From a checkpoint of a small image captioner: 32-pixel images, decoder activation gelu_tanh.
Rows from block 6 of the image encoder of a small image captioner, named by matrix and row number. Rows with one number belong to one neuron. Each number is 128 + 24 x the weight over its row's rms, rounded and kept within 0 to 255. All counts start at 0. Numbers have three digits each.
After each neuron's rows are labels from the 100 images, of 14976, where the neuron reaches its largest size: "peak at" is the part of the image that holds the peak. Only what is clearly more common there than usual is listed. The data: photos with spoken descriptions (Open Images, Localized Narratives).
# gate: MLP gate (encoder.blocks.6.mlp.gate.weight, 320x160), inputs 80-159
# fc1: MLP up (encoder.blocks.6.mlp.fc1.weight, 320x160), inputs 80-159
# fc2: MLP down (encoder.blocks.6.mlp.fc2.weight, 160x320, transposed), outputs 80-159

gate.138:114126121102106043148111122119150118158127147137114156158152093071149144127120127121115114135113147138155110125121120164176176138131127160122133133128112094109130149165119102091156109147122043137138142122158112111147112119142093183127149139
fc1.138:132155101089142086161077155090102124099167156101107118155124116148133133158152139163156142145132141160078114095111147116140141157108138131145054117144135127125129086168128134156144135140092111100133127100143146145107144134116136128091144126
fc2.138:082148127089126143133129124127150135126170126133164116104133114158117090138087071087147113107096135110146156127140078152135106119134215105148129101134118129121113159108126158117153134138144142109145132142138079128128119157132093167125107160
peak at: top left; top right

gate.252:094096192148084103154144153119155187093159136151102119116091154097101139138167136095136107122097099133109126128134168132114127095090136150140139115108127095071106088119137141148141095154122098065169099143118088136157093165107136148134135152
fc1.252:104160092141183105113124099125108126112093100134122152127157105157154120089117142141142135145131154176124131119093083126144129156094132114110112156113093158139111168128133141169075142120146159119102152114121136112140187123130105107103106083
fc2.252:104140138099122098113129104139141147114133157145155125121170139102131170103124134121110139120104104097139120164095126115163131127128117140107103176110141081099193160084103086140142156111125162150151108134132123133123125123125161172135145151
peak at: top right

gate.278:144124110125146153133117136121132124129142146161122157092131112113116110120082150120146124127118047160111125140122152101081153156134131168107184105121147106149132104130133136113100126109110100121142131131126092140141165106102118164107112140
fc1.278:111141164129152140142139108127120125128126137110173126122122133125177112156100163120114154137127096099154121111125149146119152138161081168179105135131139144133179115121147106085096132110166092143156141124157094104101144102103140120108096147
fc2.278:121145133109129155130173108116134107157150125139148089104138129123162102119128149118126134176106163123174104079132110082122100143114091141101120186128148148121146105151134119115107067120125141105121134174098109113165131084098115163138081111
peak at: centre

gate.44:115119127137106126119143103171171097143101118123093100124142130084141126125098165091131161136159116154115129129079113099142122142140162181111110129080147136143114125101103108161130105076116122156124120134127118105102136125148171110169113091
fc1.44:121136136110115095128120136092142129164143064108080163140133178123127120122126141141163152149113072163088111125130131137084130165170122137137113100089054105102143143155144105123167091126099170115076111122126131146068168143137160123176133130
fc2.44:127161181083159105147131138120124077109125103121159127146130081149104163109107122141132155096137112116154120115178132135136131149130142178137105129116154135136069127110141128146174130087145148129168094135167089090147141121185145117124113133
peak at: top left; top right

gate.148:137123155106133091128099130107122110145157130150150156125137091094101140151153146154112149174115114128103146140164156105121128099129102143095171098174141134122133150128133120144161103103118128101125118149146166124111104124173104105146098140
fc1.148:107142079125146109144089128152145169129109142146132080091102113135157144138142129163136120109136116152161114102148109174116121155130217113148119121125113124116140092126165107108134155157156121116110129140101116143174184133145141123120140156
fc2.148:139158088116142142140167129121144121132135126116093197120132129111135130153131109168109123129177094129106116103115123139145160096122109139103146162149141119109161141159092121102153101145138104104138108123115109125084105139112135107121108134
peak at: top right

gate.65:095130155121165168109101155124161165128092147070116120129061113103109118084066123146151139136104117086135141145112159161116096124122165148143131139125126113100118105099119096141103134099182085118113098083147152109112117108133129126109149133
fc1.65:142151152137149083141123110141166112127164118133153077143097092136148108112148091135135082099109094160132134108137110131130107112108109169151107157085100137143133171142146175139150102116161115128166124080103159137072120101123097136159141108
fc2.65:142148159184115160166125129117147126163128128115139122115131159139100102132117148158139119088139085138130152084140129128109100103154163104087140166128127134077138155145155119109119119104083135104129132071099109114136104122134156129139117132
peak at: centre

gate.198:101138140163109128097109137137139157112093145151148098191170159154122131072131168115132131091110147150157118090142060127094116118119123129125147095091141102110128131151093107154120148126094140142129146089103150125117127151131121111103103129
fc1.198:150159155120085083140104132101107162134094126107129131170110142089159132129100085126151154152118148115081099133090103131166121095119132140149144127077128143077089126093100093152119087126099083134116122146140116205123113139113136125119145115
fc2.198:124115122116105141125108111166108085139161129100166080143097106123139101130110160126129116112144128132129138143115125134155149102155142124103145098128092129111172128101083117092134128156150124125102118119158128099108147134137102130126084131
peak at: bottom centre

gate.229:137171118137147194136117137148132128115147097131181100126159122098145126109129145156113080120100129071182142128120144158118116095179152142131136107114147130072132146109105123148146152131107115123146177110137139137115117146105101154109090145
fc1.229:198072087146104151146109109145098134147136123103094140119141154134151121135102140085160124145115149150083108160128154147119102126119109153150149105134084158138144126152139174073131106147151147141130109085099148107132093126154129117118142155
fc2.229:118111103110089135145120129169144123134180161163118107091131080123123141156075159119140115120103125119080130125134135161088173128146109145114104129173135108126144154081128121081151143137139109122082132134167081094126109091127146112128108112
peak at: bottom centre; bottom left

gate.90:156114148174135129139161162128147170146131107150109140126165132200142105108134121098098167108107118104101156142133119124140135106111133186136157165113150112106113103160088088157158089169136139138145109133119079114127099100113106190089135160
fc1.90:118104147158118118138144124168128108134095138097096108131169123140178128157125093137136163171111112159100142132108153141110098157142129106126095080115153086102109105120156106150120091136096138159075124135127114150125096177111167083139133126
fc2.90:096159134136153134146127153122146168142125125127097124127109126069094133119126134169102142121124149143122153115144135125132159147086161125149129146098127105153174144114139119150120171168119122142143099130128123139104154155135184138158102147
peak at: top right; top left

gate.224:120093128162111134120125119132134152140230080101124169118079113120136130101137126135105140164180125108123108147131126135139156134101104138104132130148133089137158159170146124126116144089068124130146116135137131154073140132115126141134123156
fc1.224:115124146136138146135193127113159123113164126106106117105108125106110090161114116113097143130187157099136096113123108141101135088153132130102115109110163129142106104169131157111072097119119119140118118121166114172120172123182134118126102173
fc2.224:118163131136131124102164102135142158080134114151131093134141141160178079149134116119119103086093123125158102163135108116124093200122161154090117082120061133154164139135142104135147140111131116125173091163112155154169139123133097144106146122
peak at: top right; top centre

gate.59:113109141178139110154137134086116159126150169144156177123125128108140105112108095152187137156121102135154136098129157117118135109116165137122128126100123149158132133129097110110195088112111123131120140119168116133132112090125144101088130132
fc1.59:125136066135129093027107122116129153146136100122145134120144164160163120122081090152120137171090148124159127084167123120154118127144124096161114116136111122166129095143080123148120109127111118124107091081121127159148144140159120126119181124
fc2.59:054161103129111132102139151199126134115126140115133113150131135113146132086134103150079113139094114107147135131131108144116150133168136094122140095159118142089159119143138131146078132139126121114137089144129187106130129113143127131138143148
peak at: bottom centre

gate.187:111119131101161174120134064111122127113130139143108127093124098128139135185132122146149107112154156155117120111122151098124132140083080086139133161137099147137126167103128139092122132116115114095162111112119129112130135178146155115104126065
fc1.187:123110134125113180126162085155140119115169137121149117082087109103143156171150115099129131104142122157113112120152121098097124181095111100110110115127109153117164110141140113118126151112071105090184127101145148124129144114140150121119144140
fc2.187:123167124117140135110163102114086145125115097116134134162124113137166107077173131078131117110139117146130115103114110143132125173092126152151145143120129154164119125170133110095125101126095104106165126163131144166124164134122121143139073135
peak at: middle right; centre

gate.285:124116121102151158167113121132127144141171121096097128114126158123135128096073128097130171106157105138147146121146155179127082111105125141168144132106135111142162137135127135123112097108125103107118176148125145127154123149114141108129086098
fc1.285:109127106129098121173128116130091099120109131144134145149135116122113116130155121129110137152127137128105183183136083162146143109108154109113128119159114093116121140151097147122165141168156137129107144136106087113086179136143120157139169130
fc2.285:110138110172119105142120106156178114132151091096148130115157146114102135102115133150110091107161172146094120135164145121155155121165107161182135120138064083115132144148133136116110127103162128110150123083117149135097127097186107095145159079
peak at: top centre

gate.172:135101103158132134101134123127125117130083070108126139136110175130151125123114164114141090116126125157115141158149117118107142130120137148115146141122127165122103145147105171102150114130163113148127115105119107134099112151148117129144097112
fc1.172:116112120138133139126131100105117181174118103083129141105142155089110105104103122132167172141147148089127138145135093100136164156183128148133143162134149159169114152117139143141141128171129151105154133134132101162123110102097131136171098096
fc2.172:158113126089123145130105114147147157078080122091158135106163132071116138176097128155138125153108109125111116134105125136100145216134110178165147099115130138132107145168128083172062137105127147149124146153101129145119131101113147160114129146
peak at: bottom left

gate.50:119094131120098122132128121150144090140122097143115108123134112143140107114116134151180121116121135147138112103139136163104095110122169142114128137063159143188094100115126086115140099156177120164152156132108175140151149097138141090104136165
fc1.50:088150142146145137114119115164141084172131183145110087104102152116140100123109098129137115109115060173160076126189131138136111092102139118118132125106120117166096110118139130098119124146134092143151141150109139156094120145104149143140118152
fc2.50:126086158123115117146159089101127127113145135107122179147147111142135147114136120118118141103118114151117119121090162144133126096139128110110150118101154096089111118138156093152146125161151121108119114112112145148104086177137131097113137129
peak at: centre

gate.154:081087118117087131155127111149136157126149124126114105135157068155146088171127150165124110102101149134145170114128120144130139153104173129165166123141205129150161095171153134098111135097150116110150124078128148109137164144144154090146103136
fc1.154:159118146113120154141127115136144157135145095129114124152151166141158140165144120147143120156157123115126156118151161141115126126111087148147115150156159114114095148143139111131102137108177099096139115102165147120133139149137123108128120057
fc2.154:127148120132138154159158118168118158124118148135154064136102126170121130103090122108079092123157128154152140159143152135073116134116138101136148085151138110168140131119083125123123101084085128129105131155116147149121163182140118168160136115
peak at: top left; top right

gate.273:084163153118125122152123121090113115116121146136138100126152122149147079133102164063122150135069154121163123119103137073130140132124164087111160117121171085120129100139118146109118105121144145099117123159168139116151114099138099164104088151
fc1.273:119128160160111128143136136132137112109149173158110100157144101112133115085096107134118140128104146145139068113102131115117153137153151121159137126131110154096116120107137137110110169110181119140154084125141121128128089129108102116117098161
fc2.273:143161131117130093132109087120149147152106082123098148123127099138062134158113129084116129102165144086110149131089114124128107117114134135122186109116132154122136138136124129168118176078142097132101180158103126181142125130113116130130188152
peak at: centre; top centre

gate.277:150128104115127127129116107150102082124171138129155131121114090131136171113107126115146130137142123155138100136115117132138126170114144080119119137126167070105120124159138127071112159092146155153140131187117126141136134113142158119070103073
fc1.277:126150137142163089118119105116128147144135118131140108109105156149147183109171174152138143138146102119134097121136072128095087129155140116122155109196145125143121145130101141135136161125124103094085091122103138134127139097099160084104073143
fc2.277:119122134118120138103146127148131109151128121152107129168098102122141124130093140105062085155143134081141116158145108134106121117141099139134191158122100096078103111113140125141091108144089059164139125146108147140103158104146094115146151124
peak at: centre

gate.168:136132127105132130117116167122147136132172115138123140123148098121119122137153114109137114126124129125099110145074177131133145151131148122107122113132076155128155094108077108188152165122116083125104123136155142089085142122145128123117129149
fc1.168:118133130144132132132160090139112149134082122113161104146141160121126144115106174135114132166147136113113140125166068117143109111138125120141135127128129132117131171126155147088144133145141184144166162160110099096207171119096113132185164098
fc2.168:133144129123148111109130088117113087143133086097132137089133133149107158173183149115201125119096134132111147157173121142106169140116115074110114096142137091111101167134129103118135146129135132113120108144123175147111145128117133153124116097
peak at: top right; top left

gate.258:154175147086112120147099124109129158085136139128191114092136143166090112113133150163128138116102126151120159113121112170157146111096102140144099158106166077171112113144138106162117172100145135106146105091119122146168125117123128125144139091
fc1.258:124186174142156125107130136140127168122135157149152115138153104132104128116168130106149135114074128138102107132133147117174165116117120133111097085101126089177120132126123124118106164118159134130122112119100111123165143128105144106120158129
fc2.258:127179120100158119158138179076132134151115096160156114091131146138122108142112135121093118122137096178144088123139108123065127114166090124133070118150139115128157140148144147113130134114152126124141141172104120148142125103068117152126121129
peak at: centre

gate.274:155118107109103145096114119125103098155103109135152119125124081148143133152127123115112167130150145152107147084163150095156100145079120125085150083156142159106125142164112119136160129164143120132156114162146124096118120118114136111121126100
fc1.274:129175078120144114130092167153129105116151123133133123152163093149104147189132118129149134197141140172106125080124158166153137169114126121105154162137103163099131110112107108105150140107126121167103121151197116134078138136105153117122133134
fc2.274:159097143154140160100100147103145065125115118117146149180132142149126110183133160094129151125174150179115139146118118134171116129115134124109116145121149117121147147135155098110174136125157149139131101148169101125096094134121127149135143155
peak at: middle right

gate.270:113121125115126125108184095119101119143136138142103153176106141156146178159109149092137159121167102144170110125153139143137136118095144097102131177074085121121168166135128142126103143146126119114144176127101153126102102126116086126112123139
fc1.270:106117114129138108129128140109159118113124129154133151089128076148124118117144064139090095158091138121105093161107153160095121131112103151097074093134124113088150167106113095058125097099157166127124149131125171147155133115119146129138155123
fc2.270:159091120115160132138106115132151158123153147154137107126107121133139099127105150121134128124128133135125146107119117129145137117114155139147130109091070113135132069171102180119126097124119157163092118119168117085112143129105160170148139112
peak at: middle right

gate.298:101164143133139149190150114124168138144129152119156118119055100177147138121081114130122115126110131167149130162135141146073070128092109149113137138098124156108120134130129110123112106152134140073180107138112118098094126118131141137112150136
fc1.298:137091090112118077088118116144158105115152123157098150102161144152132121100140126111134146145145107067105118140143084146151170135178139078139093122150150119156127140146119139126144146120139141164134148118158148123159128140073080114125072124
fc2.298:097120086110141114062130131140120118102148079131119142118114133159154125159188104105140114156080154128091153127179110111139161155142149120125118089093132119118182155150121150123108105091148108136099133124147153148077112149172121149129134143
peak at: top centre; centre

gate.317:114109172161158141125163121133108119125140126102133088201135133108142125150149105143103113123081123157109136114077135134127100084131155081127204142143180140114103096124154144150136156171139154177108157102109138101080120125112127146151125086
fc1.317:117146138127121208116158143146150095140133115081142139119111131139108107136146065148099096106159140115134143132131110134168143131153085169166134096134092109082113118121119103136087106173118104129145130138139133116121120160106143124077105060
fc2.317:168118160107136121122194128102134125130124130111136068152111182119094120152103154133165166131111132078118122120115169106183167131132133164104134106106106147119141113119114128123135132144124163107149122163113141128175119136160137119152076125
peak at: bottom centre

gate.0:178122116094144154113171158102159139074120155117169149119115139120173109171146102130116071124112165078109080120139145167096123133113130086133106089110117135098139144090120161155134114162125103119131135146131127149136182111124110110122114138
fc1.0:135189155127125124098150138133136101124112116154129097114134138137180129114166117098092097126139110105131155124128144124129124097142141109128138120120108129079149159124112168131112098123108105115092200090102091174117108146121124134114139111
fc2.0:130118166108127175184119158111099160140154101096151112117131136120081169119111174117137136121130154134136147108139144126168159175113156082117133130082103085152112141127113115089126155123150128112136102120100114109117115159159127108118100142
peak at: top right; top centre

gate.179:118134128149107145149138166170123123101117130143113104126150133116125109118089154107111125096122148141133153145154111120144105146148092137148132114148110114112139112128170124091141142185139161160111107131144112142094145114135089180114147112
fc1.179:132134125108153139095122100066138155171158114125112116122115159097139146138165123104115129108155148126105108087138113149086148136095125117119130160132101185162104127115133078144112110115116139141122126148135153145157139114101119088156137130
fc2.179:152121131140102087108127126137127170122101094135162119177173134135134108135163163157127108118119133141087093105095154109171117100162134123170142121140121111109126143101115155117112130130084105127127107154149189102149107104203124118136125130
peak at: top centre

gate.166:137168129148130158142159192125118112110161157113149093143136104100130122090108142124172119174132095136152118120112092102130109131108157154129151158114151175160203104107151158168103115192100150100112149133175159147125098089116142103129156141
fc1.166:086180141161146145142119154151153149105152163110148157129097100089159094114118123117147096164154096118129142124128120105133081086104150167142135166154135136154140093109140142143121139144099151133105133152161108156148077130116103097115121105
fc2.166:075094133183169145105145121081136100106146150072123166130138105092134104130143134132146096160140130117133119095134106132136126096075142120149127153154150167143090123095090120129112164143145142114125182124105139142145150153060087138148117125
peak at: bottom centre

gate.83:107108113146155111192150171091141140166139149121148088120139122090136099116112100132127121125157126104119149184141139136108138125140140117158133072121114122114130149145121119100065122137150153160150115127154149065109099115102151086135115120
fc1.83:121174104171146105134152164095126113094119129145123116138173152168103086124120146127102108113124101111113131135102117153086099128122162167139130166133141128143166117141152174117150106100139109075096141107121151149160123139186148144088161143
fc2.83:119103109178162172116128118145120130118084170128112135213113108125134093120134149149111132092141138125124161111093111097112143106120099102106131113117124123147105188147144106139147119108147157093161164111159131113135142102139151156102107171
peak at: middle right

gate.91:084102116146186157129149130123107133112143089143161141157140145142138115123120114142079074113155142136112110127138111115150137145128152140129116141134155100110126127124172117138142133133103114144154132081161116129138101129158136125124129158
fc1.91:149124119100117102166100133124131131139168116100124145164128113123103167052154134105155134198108103076118091135145156140097148085094127132116141145117124122112109124092111119156112126154151092099132158181123117129125113119099121148151112169
fc2.91:141161101104133086139135148086125161203130141100119134107116129127118098120097115147113097105117086174105131166131111129116135129129161123101122117125132161130143088093135134157104106124150118140108131119130085155159145111093159133129149136
peak at: middle right

gate.316:123123136124101109107131157093130127142124141117155153139121099122154143156119145120110114179137142123106135104137100130142137085113080159125171105132120146146149111180129144160095145151162097141136133076130147120137098088102138126090167153
fc1.316:107128136143124101128195144108124188136144127105105141182162137128122131155114151112107158141140092162125133106160126144128116139115126123117157132115084119145140097111066131151087130154133106151122129154131151147130144116104116126108130175
fc2.316:117135117110161138132149123122168142122143158093115120142142070115149091128119152121084107143166133117104129147144129085122118151068121128158151143150156146133130123143105121133128133131109143172111132081091109129178125130100130135140166114
peak at: bottom centre; bottom right

gate.73:105138092145123117141119133148172138174138126162131131108126112067154123116132152152104138137150148114091105136124122158106140124123128148152165093154153084180152129113169086148103130129139142165122136156127102181124143095145133090099118163
fc1.73:129116084193148089107124087110088146108130109066139157083101124116149121123109119147170097096115111138118118141067101119106120131143167115102104109105142135107118138127136084154132158104096140171118109153134128147170107095124180095154132179
fc2.73:123162136101106161130171144120149136137128171119123157115163175068097131162148074112090092106164090117115139109147123143109144156134107112117155105134095157151142130140121102131138117118156118140122114108159100135137124185113101104155104147
peak at: bottom centre

gate.84:169132128104149130140094116094111164120123164148130126148135127110097087069140112151150156122145142106127114093120159113152174140116159130164127094124098084123145167104125158111097122153123161194141106137096106128126053129121119169133102115
fc1.84:084124142147104132126154099177157139151107079059134113097114120161120109165107132108135113108100108123140134171165122112140075149124106121098114138141133124113130126122100100120160119115121106120090107075090152133147170139139176133087182160
fc2.84:123140121159150153098105143158155134139116137157128110133112134128115139098145163107129134148113093106169120152143100140106108106126155136147153133119118153146103104075116101153127123142104094135076083121123105156154172110113117129164166162
peak at: top right

gate.78:153129126176123152124131119125113170130093110110130093126132100088128116106158135096104102067129140145150124158109156104131078116132140164132099129174183149136157101135155128107131172101132121122154134072151128119129126164129120098148143135
fc1.78:167093119095081139144109111114110134145097132125124124115142090141119124131154141140114145098101116104141122166103131138139115131130139140121148132120108111157191101120087178122113103139121139153162119111108084115081118176110143093129111129
fc2.78:069124142190129098080150153152163138099111112175138119113172112159143154151087129152067164136141111139138133141123122135141111109131116113170104147150143126122126142151118145134143154137108129115124127166120115131140138121105131128100161121
peak at: top left

gate.103:130133121104128152136063124128139154125148147171129158129121105151074128148117155109137149069137127139145159121128118144146156127150112098099162114138135109123140137130126131150114156125161165132093122125097114114123093111117115156144157107
fc1.103:145118127121157092110189119129122104129153108108152116098143160132215136127152090161130090145134142093118104110142124128148145114134162133138143103119131153137118133097125106136133071130079133122159087136124141094150164133136133091141112147
fc2.103:144102169140112098105169128129076109146109137123171133122156140167131130153140144111141112145136159109095125133133152138167118078123156152141151137122147095085104127117119130112129116116129174115183150134170110162142105122193143116135147136
peak at: middle right

gate.43:127128123083107093129147136139099132132176110134098127153133116117155153151146113160140146141154095123102145145104146137093124164149093125159114097151153104090128111091078156108159094125176153135152156113106143133097096147097144124174118123
fc1.43:132133137166138164153157138105131117135075111173125159072133106135109102157098153103116114125128174159153136138138112103138118129073175120085122155138101147142084127154130119153108157060116104099107132171136144112119119143148094131100135148
fc2.43:125149114162129161110148144140171151127111165127112143116109145130127104114149083106132137129111142207109138113122108124149114102149112137153131083122116149140123163142156143163138139118131120118123091108136113120138139206142132113106153136
peak at: bottom left; bottom right

gate.251:118175125196146113169109094168129154118087151119130130124094110157134140132149134096126106101115154158130181136129153098140137094154144110136151131110127123131135153165105122165109137101134127098161125141157143174129151125120143090120123141
fc1.251:069098114095101149094136144104149101105113105124119153124179125060151108109105118159104137126129106122139086154167109160120137128113143124139138135113138105130103077140132152155153107118108102101132123120153165119123143124119133155122121098
fc2.251:124147099115088143125085149121155098128095160131144147140135114087125092140091137142116117124107149146142139119159126108118131154126163148127142131121136153149144160140133162113104105108126097094105132106116159104156091115112118138131126143
peak at: top left; top centre

gate.254:140134154123123116108123137128150112052114110126138136137128128153128147127056124110134139095153125170107142136142101133138143087155184170128106151112149102103129155128142153125131113150132127119114161126160119093116126080137148139116080136
fc1.254:119115117177108075080125117151153137135094153141181110154139139132102218144144124113110090158145162117126124165113098113144120150145122141142131157163145138111157112103097107151152136122126111116130157109124150112145122131152109174106162125
fc2.254:105149129126146150119121127088157113162155109107101164134111165091122135158126113093094118149095090143139104103145145144134132127108098121087149147162100142139132183129136108125085120151139135147157103125146119085151106142131172164136194136
peak at: top left; top right

gate.177:118151125137157099112161154116135131147107091092119111167140144128138121111141171086121127091134135183140092148126159099153140147147123157136122168110124150146140127125116113101126118095131149087124134124152098147112109118135137099164114102
fc1.177:084113130127176106133146138169136102144127121093106143109084142151119136097143106133120132118118109154148097112112151123160120157148140181117123116114102163159098150138118130099106085123110175109080121079144122128133149130152166158159124090
fc2.177:133114129125125106160184195118149117132143145089090086134161133151112119144116145128099160068120153099136165090110130120126161102121109163115136116145112117122104143158115137143144136142128105116100104161149093117123122107139129154149093132
peak at: top right

gate.318:127118077106094181152133088119115110134130114117148084127120113100156156130166128135131144117075137096093126146141079148146110126119151146122126140101142090173138112128109142137154096086086125106150148105135107134107114130123123172116114108
fc1.318:110146124115104140135131152144144131135116146112111126142111118149127126110133099138103189111123133140116105120166122179154099134092178121116145130147141154096078121155159138091160135143129129097116096123161140125114138102121162112142164127
fc2.318:120170150131115096149107143105133124120147099128142136080139147104091123103131073162120141168094090093134148108097117112152119145126145081134072159097154165151196139142103146202131120145155129141125174131129100099153109160083126126097146105
peak at: top right

gate.180:093153120189120113141132145109153139148093133102111105103102094135140138117151147122141142115108093177128101066127172131100145105145115091174125123134150087154109118102125130118128152113110118100098127156135106081118121138122093087095079083
fc1.180:112104134120133116168116117157123144141142150133088138114110119145099127129115153068121120136119134136106108116140099104142112120148184083111118075133148113124118143143125099154140127104094152169162134123160170132111144126083093151114160133
fc2.180:110139091086119095128132157131122187113117100128141091104129148124086107090131133066116137156179143127095127167137148103145131151158151110099138111140149143175153121129138136148132109140141181118107127130106137131138072101140112086131093110
peak at: top left

gate.47:122142115091141125075129127137086124100144134114146155128134074099106145121087136138142133105147160126112106114103156133154160123133152117135131129140096162107118123137107135061127072120090130112104111136161134096112134165096137091118176104
fc1.47:159116132115150137151117107146098120138121157152114141170128140144157168134149145154124105148148159108128073132100148125135114075148144107131121120132116130157106091108153115108159134115087129116123201130129138114102119135131101125113136156
fc2.47:145124084105132121080145130143145149127098113175126166125103144124088154156124116126168157093109129092143153124112152107163151138153127094142100150119109138129131103176143137159124127085157165159149111131090137107174120120090121080120143139
peak at: middle right

gate.262:136147147133090139121167157138132120145125202143119127095145120109090118150145137146110155125124121169169124107148113105168098155106150135137110150114125155115170133134088143112134070090117164163172182127119104099158158130114104120135121109
fc1.262:150106147084136137129087126152142141143161133111123162084139103126099131099125127150103112133178151110136156113129109142118123131085153098158116164144136167130115127119136094120122173176126144135155111097118095118157101128197122128146119115
fc2.262:134098147138145147112127136154121149140132124119160105126125117112145161132121083103126093133087094135210107097098156132119131119140061099160142147156159115151101112151187135141117137129113135126117149114135113126127119108171131150094131092
peak at: bottom left

gate.94:097113149114139111101109121095104121126111150093086118169088154127180102126115143104141100154104073138118116126135120137150140162180121119156147133143135086108137144129076153109133130156113111140111083141151126072129111095142128103122139193
fc1.94:120151101137133156113112157062128147160129125145132127100108114153135104112102125136116165122109145147129162119153154143099126111117129143112099155136132104161141110151182119154171110090124147097130076144120104136096111160108138165125142097
fc2.94:094100124114119145141112125125114101147143112141134093172137122172129173073107145117129110128128133080133131148135130130109140143113166147096144105153100169131137121099140126101143115147114145128101136121146151096131163122132132160136114142
peak at: bottom centre

gate.315:102161145131130128099109121096117099185139140137161112123158114130153143167157179147157141144146164099131142124135059095082101099165134143135103114156126106165131107095127145118141174138152119092135088158131108084118176109111139128118162145
fc1.315:107132139115161148102113102101091080136147150123180094140096129135180171167112115140136120140142114160142135154157110088127122112152112157091097170119107116160110116096111147119133149124153134115135106188142083106101157143103128130118125154
fc2.315:118131139158144143137175117130161102155141142135142116099112135124130155160103159086141108141155131111145182130131094116123092099166113121139135121146102114139112102103102120149135144131133096117115085144110096135082119113104147130092152141
peak at: centre

gate.118:143129123126170108056156098089125086123106133128124121135114102111091120130112083140113152119138153137119104116130132136150083131152115155184122146091197132145185132094154129101160150118123122153145131130134180137135122172162134128080128125
fc1.118:117087166148126102118117164138179110115077065133142142134128168115157155106158136168109124129119108139144114147104085125102138109164118137085146100166112119114086106156166076104109118137157118144148074138103160112128156161161114109114134137
fc2.118:120139158079132149129152146141171141120141129185135106119130149116124118126139090122136115079115101128105154113122129122175139151161092100107168146108118122145122129155176136134087115165132118129158104090116132153116144176109166111116102133
peak at: bottom left; bottom centre

gate.308:141160145170126137154107115124103130094125174101139160124136097157121137150088107102116070123147113113113173143115140090079106142123124132133174116117164097143147152127131152131153094149143095164151143151104127165121134120128141141141128108
fc1.308:168107144120126105142117136138132126137124151092130084105162151158125112163115080136118128141098128109141085124133101164151120139146127081162109164135112122096132149092117116161164189155153147118116144131119121108101104137090134091114175158
fc2.308:118103095139174092137139139137142122127128107094127104146120106159148104089145123102133147132132145126143125168146085105159148138156145161141057097085113080107146115120124073116163149094151122127094142107106126139089115115162085120121137080
peak at: top centre

gate.22:123111135147163123072130127147171091133128082113154155141111156145109114128161112085137109166104094153128162142098118073080110138128115134149117125112119123105098117127073122086153116136115166171110143093123100122120143165120114162080087125
fc1.22:122140162131148141123159159107150147133113109116126136091151141148093149088157118135121124174169138100126153126107161123125145132099127071104191136124118137156122093150115108122088098174124148102150108149159107148126111155104137110128148138
fc2.22:128143125162123157121183153102157104138145088126094149149157123105136123132183123130127101127157134143101112109091112109131149073106133152129122098118132155112114124132132107121138160115081110131152125121162102137126122115109161154114087154
peak at: bottom centre